A small class-conditioned image diffusion model, trained from scratch.
Training: adamw at rate 0.0025, 26200 steps.
Data: trained on photos of plants, animals and fungi (iNaturalist), 77898 training examples, 43.1 epochs.
Rows from expert 18 of block 3, named by matrix and row number. Rows with one number belong to one neuron. Each number is 200 + 30 x the weight over its row's rms, rounded and kept within 0 to 999. All counts start at 0. After the name is the row's rms in percent of the matrix's.
# up: expert up (model.blocks.3.mlp.up, 32x128x128), inputs 0-63
# down: expert down (model.blocks.3.mlp.down, 32x128x128, transposed), outputs 0-63
up.3,236,215,204,290,202,144,187,197,265,208,216,199,227,186,232,203,224,278,252,197,196,207,206,200,166,152,196,204,182,209,192,195,239,196,200,242,135,199,179,202,179,242,202,195,125,248,196,201,198,185,180,161,194,195,228,193,229,203,141,161,242,199,209,200,279
up.8,225,230,200,238,221,199,200,160,143,196,207,208,206,196,217,207,185,176,175,199,201,231,215,207,189,173,207,248,246,216,220,220,211,182,138,221,165,214,208,164,165,189,224,229,133,220,197,238,215,168,162,221,183,269,229,125,223,235,205,195,241,195,204,204,212
up.10,241,213,201,267,246,155,167,197,202,183,191,216,190,195,237,195,215,187,229,197,198,191,135,193,141,195,200,195,225,198,200,248,200,186,229,133,198,200,183,171,168,214,199,203,201,217,232,183,187,147,201,226,183,232,215,236,211,228,168,220,266,163,203,202,204
up.17,273,219,201,252,257,133,200,204,203,220,193,201,182,173,221,202,225,182,291,163,209,221,158,192,113,181,221,223,246,205,216,234,193,217,203,180,178,194,207,174,173,215,196,204,215,217,235,211,198,189,206,147,171,227,213,189,214,202,196,202,195,179,203,250,193
up.22,230,213,201,278,221,140,197,195,198,197,197,196,215,198,226,208,235,224,213,192,197,194,143,201,109,163,201,216,211,192,194,224,211,204,238,199,173,202,155,159,179,239,202,205,139,247,206,180,204,186,191,191,183,201,221,201,223,206,164,165,246,188,216,201,210
up.24,242,197,197,181,235,227,197,208,141,202,192,221,185,205,173,210,197,81,207,193,203,231,259,195,268,231,197,208,249,206,198,189,155,195,156,194,234,222,278,144,209,117,201,232,207,177,190,193,192,185,216,204,215,229,179,182,186,202,210,211,181,241,183,206,140
up.29,253,192,199,114,152,222,203,216,212,202,200,209,188,215,162,193,168,201,176,210,203,186,216,199,260,231,189,169,158,198,205,172,194,207,202,200,234,192,200,268,224,182,204,176,274,176,196,214,201,251,210,194,214,148,184,203,182,174,249,207,141,217,191,185,179
up.35,242,213,209,203,185,221,200,155,208,201,219,220,214,192,209,195,204,261,171,197,219,208,239,199,232,192,197,186,154,229,216,179,226,191,131,236,162,235,186,258,189,198,196,195,162,201,161,291,214,188,180,201,188,196,210,164,218,212,190,214,208,229,185,168,270
up.36,242,193,199,134,216,210,221,222,178,207,175,200,189,198,170,205,197,121,197,201,207,187,177,196,203,235,201,203,215,190,197,222,179,207,231,172,265,182,229,170,210,181,198,198,303,179,223,183,213,241,227,212,223,163,189,208,211,193,255,201,136,253,194,189,115
up.56,269,187,200,161,174,172,204,123,142,178,241,210,190,219,238,206,201,199,117,250,180,183,239,217,209,211,203,195,209,201,204,217,219,198,171,206,203,200,155,198,214,193,274,208,130,189,191,227,217,203,159,322,204,197,234,171,221,259,223,201,221,208,202,176,213
up.65,202,197,200,205,189,191,175,196,210,144,195,210,202,212,219,191,216,207,163,238,176,173,150,213,193,215,200,167,181,188,204,232,193,191,211,136,239,190,183,189,219,186,179,225,182,192,210,174,183,117,200,266,186,249,215,296,167,251,197,235,291,144,202,164,236
up.67,232,209,205,189,124,154,183,193,299,194,209,194,208,200,203,171,221,312,189,216,182,177,181,204,186,198,196,162,129,198,208,172,241,200,227,211,197,185,135,324,204,228,199,181,208,203,206,224,210,212,190,212,196,167,210,239,202,198,196,181,215,196,204,180,261
up.68,251,208,200,270,280,193,190,218,187,208,181,230,200,177,208,207,219,131,290,158,216,219,166,189,171,180,211,229,249,178,200,227,188,189,200,161,189,213,236,153,164,203,163,204,220,207,228,206,170,161,212,179,187,249,212,199,212,223,176,205,250,180,199,217,180
up.69,289,212,199,244,245,197,207,201,182,235,180,200,188,160,194,209,198,144,293,165,214,226,187,190,156,181,226,244,246,203,212,213,186,202,203,195,177,196,244,150,194,201,192,208,223,205,222,212,201,198,204,105,173,214,200,154,217,194,204,210,183,188,200,236,179
up.87,240,207,200,197,227,213,205,271,211,229,165,209,189,184,158,183,200,173,272,145,223,204,162,181,173,208,196,188,200,188,190,198,174,204,255,190,208,192,220,196,182,200,180,159,308,207,235,184,176,231,236,148,210,148,188,216,223,154,194,184,146,215,191,210,125
up.90,209,213,201,292,219,145,173,203,210,183,191,215,203,197,235,198,235,226,207,204,196,190,142,201,151,183,199,205,189,200,193,223,206,191,242,181,193,201,159,166,185,225,202,204,151,239,205,168,189,141,194,199,177,215,209,230,210,223,144,194,277,185,211,195,232
up.96,268,208,200,204,243,201,214,217,191,234,180,195,179,174,188,188,190,132,280,170,214,217,165,191,148,201,201,205,240,212,202,229,197,195,216,154,203,174,240,173,192,201,185,207,266,200,245,195,189,214,220,110,199,198,205,204,206,184,225,215,132,188,214,240,156
up.103,271,201,201,217,224,115,201,170,164,188,204,215,192,199,249,196,199,194,213,204,198,200,155,202,112,201,203,197,227,200,214,282,192,195,237,129,198,192,193,180,181,246,197,208,212,205,241,207,194,176,200,239,186,236,224,211,215,227,205,211,204,149,202,208,202
up.114,245,218,200,214,231,188,234,198,157,242,193,194,168,125,200,201,186,160,274,171,214,225,184,193,163,190,222,224,244,219,225,228,187,195,209,203,183,185,217,165,184,211,199,206,227,205,229,208,187,227,223,131,192,205,206,166,214,195,228,195,95,190,204,246,158
up.121,254,211,201,236,255,116,200,208,193,206,204,206,190,181,228,197,211,172,254,173,206,213,154,195,113,195,202,200,237,198,204,250,191,196,218,130,193,194,210,188,175,213,179,196,241,206,252,210,191,179,210,175,184,230,222,226,214,219,197,214,193,140,201,241,188
up.125,254,213,201,262,259,179,181,198,191,192,191,237,191,185,241,203,203,162,236,185,207,202,158,192,157,193,202,193,239,197,204,249,198,182,204,137,193,205,208,159,163,206,191,205,207,207,234,207,183,144,197,222,185,258,222,225,215,238,170,233,252,152,202,210,201
down.3,247,182,180,218,237,192,200,226,196,215,192,208,206,203,173,186,173,175,196,181,203,200,187,182,208,187,202,193,208,216,200,194,209,173,303,195,153,215,198,248,173,154,209,137,187,157,206,217,200,231,192,198,235,195,218,148,193,175,227,237,183,220,199,199,198
down.8,220,194,217,241,268,160,198,192,224,192,202,233,211,210,222,192,196,222,188,193,182,199,122,200,211,195,153,182,214,207,201,216,196,193,252,210,155,217,217,194,199,210,202,219,193,199,206,189,249,200,193,205,240,177,172,231,192,170,202,236,200,222,236,218,202
down.10,225,179,202,198,269,224,203,202,178,199,205,205,128,208,202,192,185,213,171,178,208,211,205,209,244,195,174,211,227,159,221,155,189,196,253,184,235,188,251,245,205,199,171,172,207,206,195,178,193,185,229,209,233,214,203,170,200,231,235,190,218,193,163,120,141
down.17,283,191,198,219,269,258,220,210,153,225,252,212,87,184,193,187,196,158,167,193,202,192,181,219,203,202,200,213,223,147,244,174,200,200,235,203,191,195,252,221,206,150,196,176,200,198,272,186,174,282,203,180,264,205,189,181,202,205,239,199,205,259,190,226,151
down.22,210,197,201,203,244,208,198,229,197,209,214,200,156,207,195,189,174,219,204,149,201,216,190,194,192,199,199,202,213,199,201,196,198,200,315,187,179,211,277,221,214,183,200,176,201,176,197,184,197,223,191,196,238,200,187,130,202,202,244,259,204,220,194,189,156
down.24,227,217,223,198,195,192,196,184,203,198,194,180,202,201,229,195,211,218,225,284,183,191,167,209,186,197,116,190,194,150,178,225,189,205,138,201,249,190,182,151,213,243,199,265,217,202,196,117,215,196,219,199,183,168,186,292,203,214,196,204,205,182,216,208,210
down.29,241,232,190,189,116,209,198,188,201,184,201,197,226,187,201,218,230,180,180,216,202,191,232,206,201,209,245,206,182,211,199,208,208,213,119,214,193,188,168,185,206,197,211,213,192,237,200,204,185,182,200,199,155,217,199,209,206,207,150,168,196,192,194,227,251
down.35,246,196,152,221,200,184,184,205,256,197,199,226,284,192,175,192,200,123,206,239,207,179,164,195,211,182,221,144,201,205,218,211,202,174,220,212,141,207,150,251,177,176,202,146,188,200,213,257,202,198,200,220,210,200,245,243,187,172,182,202,174,206,187,228,279
down.36,256,233,208,166,185,233,192,190,204,193,216,177,140,186,234,201,216,215,175,197,197,202,228,214,188,207,197,216,192,176,202,195,192,227,137,199,249,186,232,129,233,223,198,247,215,217,190,151,186,186,210,207,196,224,190,187,212,269,201,200,220,152,205,219,169
down.56,283,212,230,181,151,148,197,186,251,189,161,235,264,202,201,212,221,249,220,144,198,217,195,198,211,204,167,195,203,219,161,240,203,226,197,207,163,211,185,180,241,261,198,260,187,230,206,196,225,118,181,299,176,201,162,224,206,180,157,223,195,171,201,192,211
down.65,215,192,219,193,208,189,212,184,183,197,168,201,205,223,206,202,208,254,187,173,211,238,214,200,241,196,193,214,207,213,201,195,189,193,202,192,240,196,200,206,208,227,171,200,224,223,191,221,237,127,230,220,172,210,197,185,197,196,205,166,232,176,178,86,176
down.67,215,199,166,207,162,198,205,211,195,198,184,236,234,199,187,208,203,162,159,137,232,197,248,199,226,201,285,199,181,265,202,189,222,200,231,209,118,213,167,255,182,165,178,139,191,213,203,266,182,191,196,217,190,249,223,137,197,202,179,204,183,213,177,189,236
down.68,243,161,191,218,318,227,204,201,190,206,221,204,101,199,197,192,180,178,195,233,196,197,194,201,203,196,160,199,219,111,236,177,191,189,228,184,235,192,225,223,186,194,196,174,212,198,245,128,189,240,221,176,266,195,239,217,196,230,248,203,216,224,199,184,128
down.69,320,186,203,217,254,259,226,212,159,232,245,189,108,183,197,192,201,160,185,201,198,184,178,217,187,212,196,205,214,136,232,200,193,200,211,204,205,203,228,205,203,167,224,197,194,209,292,177,173,291,202,154,266,201,193,215,200,196,235,204,206,269,206,260,150
down.87,259,202,189,190,205,262,194,210,171,204,241,167,112,193,215,199,187,164,174,219,202,191,223,208,177,210,200,211,191,169,243,139,200,210,182,184,227,182,215,184,201,163,212,173,211,194,193,174,166,250,212,175,226,227,204,181,204,285,222,205,206,196,209,238,159
down.90,196,178,199,198,251,207,203,230,185,205,196,200,170,206,201,187,180,211,183,166,208,219,206,195,227,197,198,200,231,186,208,187,201,190,297,186,204,201,233,258,199,186,187,160,215,201,187,200,190,187,223,195,222,206,192,153,200,206,238,203,211,201,162,138,152
down.96,274,206,201,213,218,278,228,207,133,226,252,164,75,190,209,197,202,170,183,208,201,187,198,229,187,219,206,221,202,178,242,148,189,204,175,225,220,195,241,188,180,169,215,212,197,194,211,198,182,265,204,160,245,215,179,205,203,198,237,146,202,216,215,221,171
down.103,244,192,207,163,256,219,213,194,191,197,229,218,81,200,203,177,199,215,164,177,214,213,200,213,256,200,181,223,231,152,242,137,197,204,226,196,216,187,260,233,224,194,174,185,197,212,186,189,204,166,227,237,241,223,194,164,204,205,213,174,213,200,160,159,138
down.114,256,199,212,211,222,252,214,203,180,221,244,186,102,178,209,194,205,172,172,197,198,184,188,218,184,214,201,232,203,163,236,174,188,208,201,225,197,194,246,200,218,169,215,207,190,210,213,183,167,267,202,176,256,203,153,205,202,192,218,189,199,248,201,275,165
down.121,253,189,198,206,280,257,214,202,149,233,257,206,78,190,200,192,194,174,161,198,210,197,197,222,224,205,187,214,227,143,253,122,194,198,223,197,210,190,255,229,193,157,183,176,212,202,221,178,189,235,209,201,259,213,214,188,203,223,235,161,207,235,183,191,139
down.125,238,158,202,203,294,219,205,196,184,201,206,212,125,204,200,195,188,203,164,199,201,204,196,208,243,194,153,202,228,140,233,157,187,190,236,187,245,186,234,249,201,201,176,175,209,212,197,172,199,190,234,207,239,202,213,207,199,227,232,173,212,198,167,138,151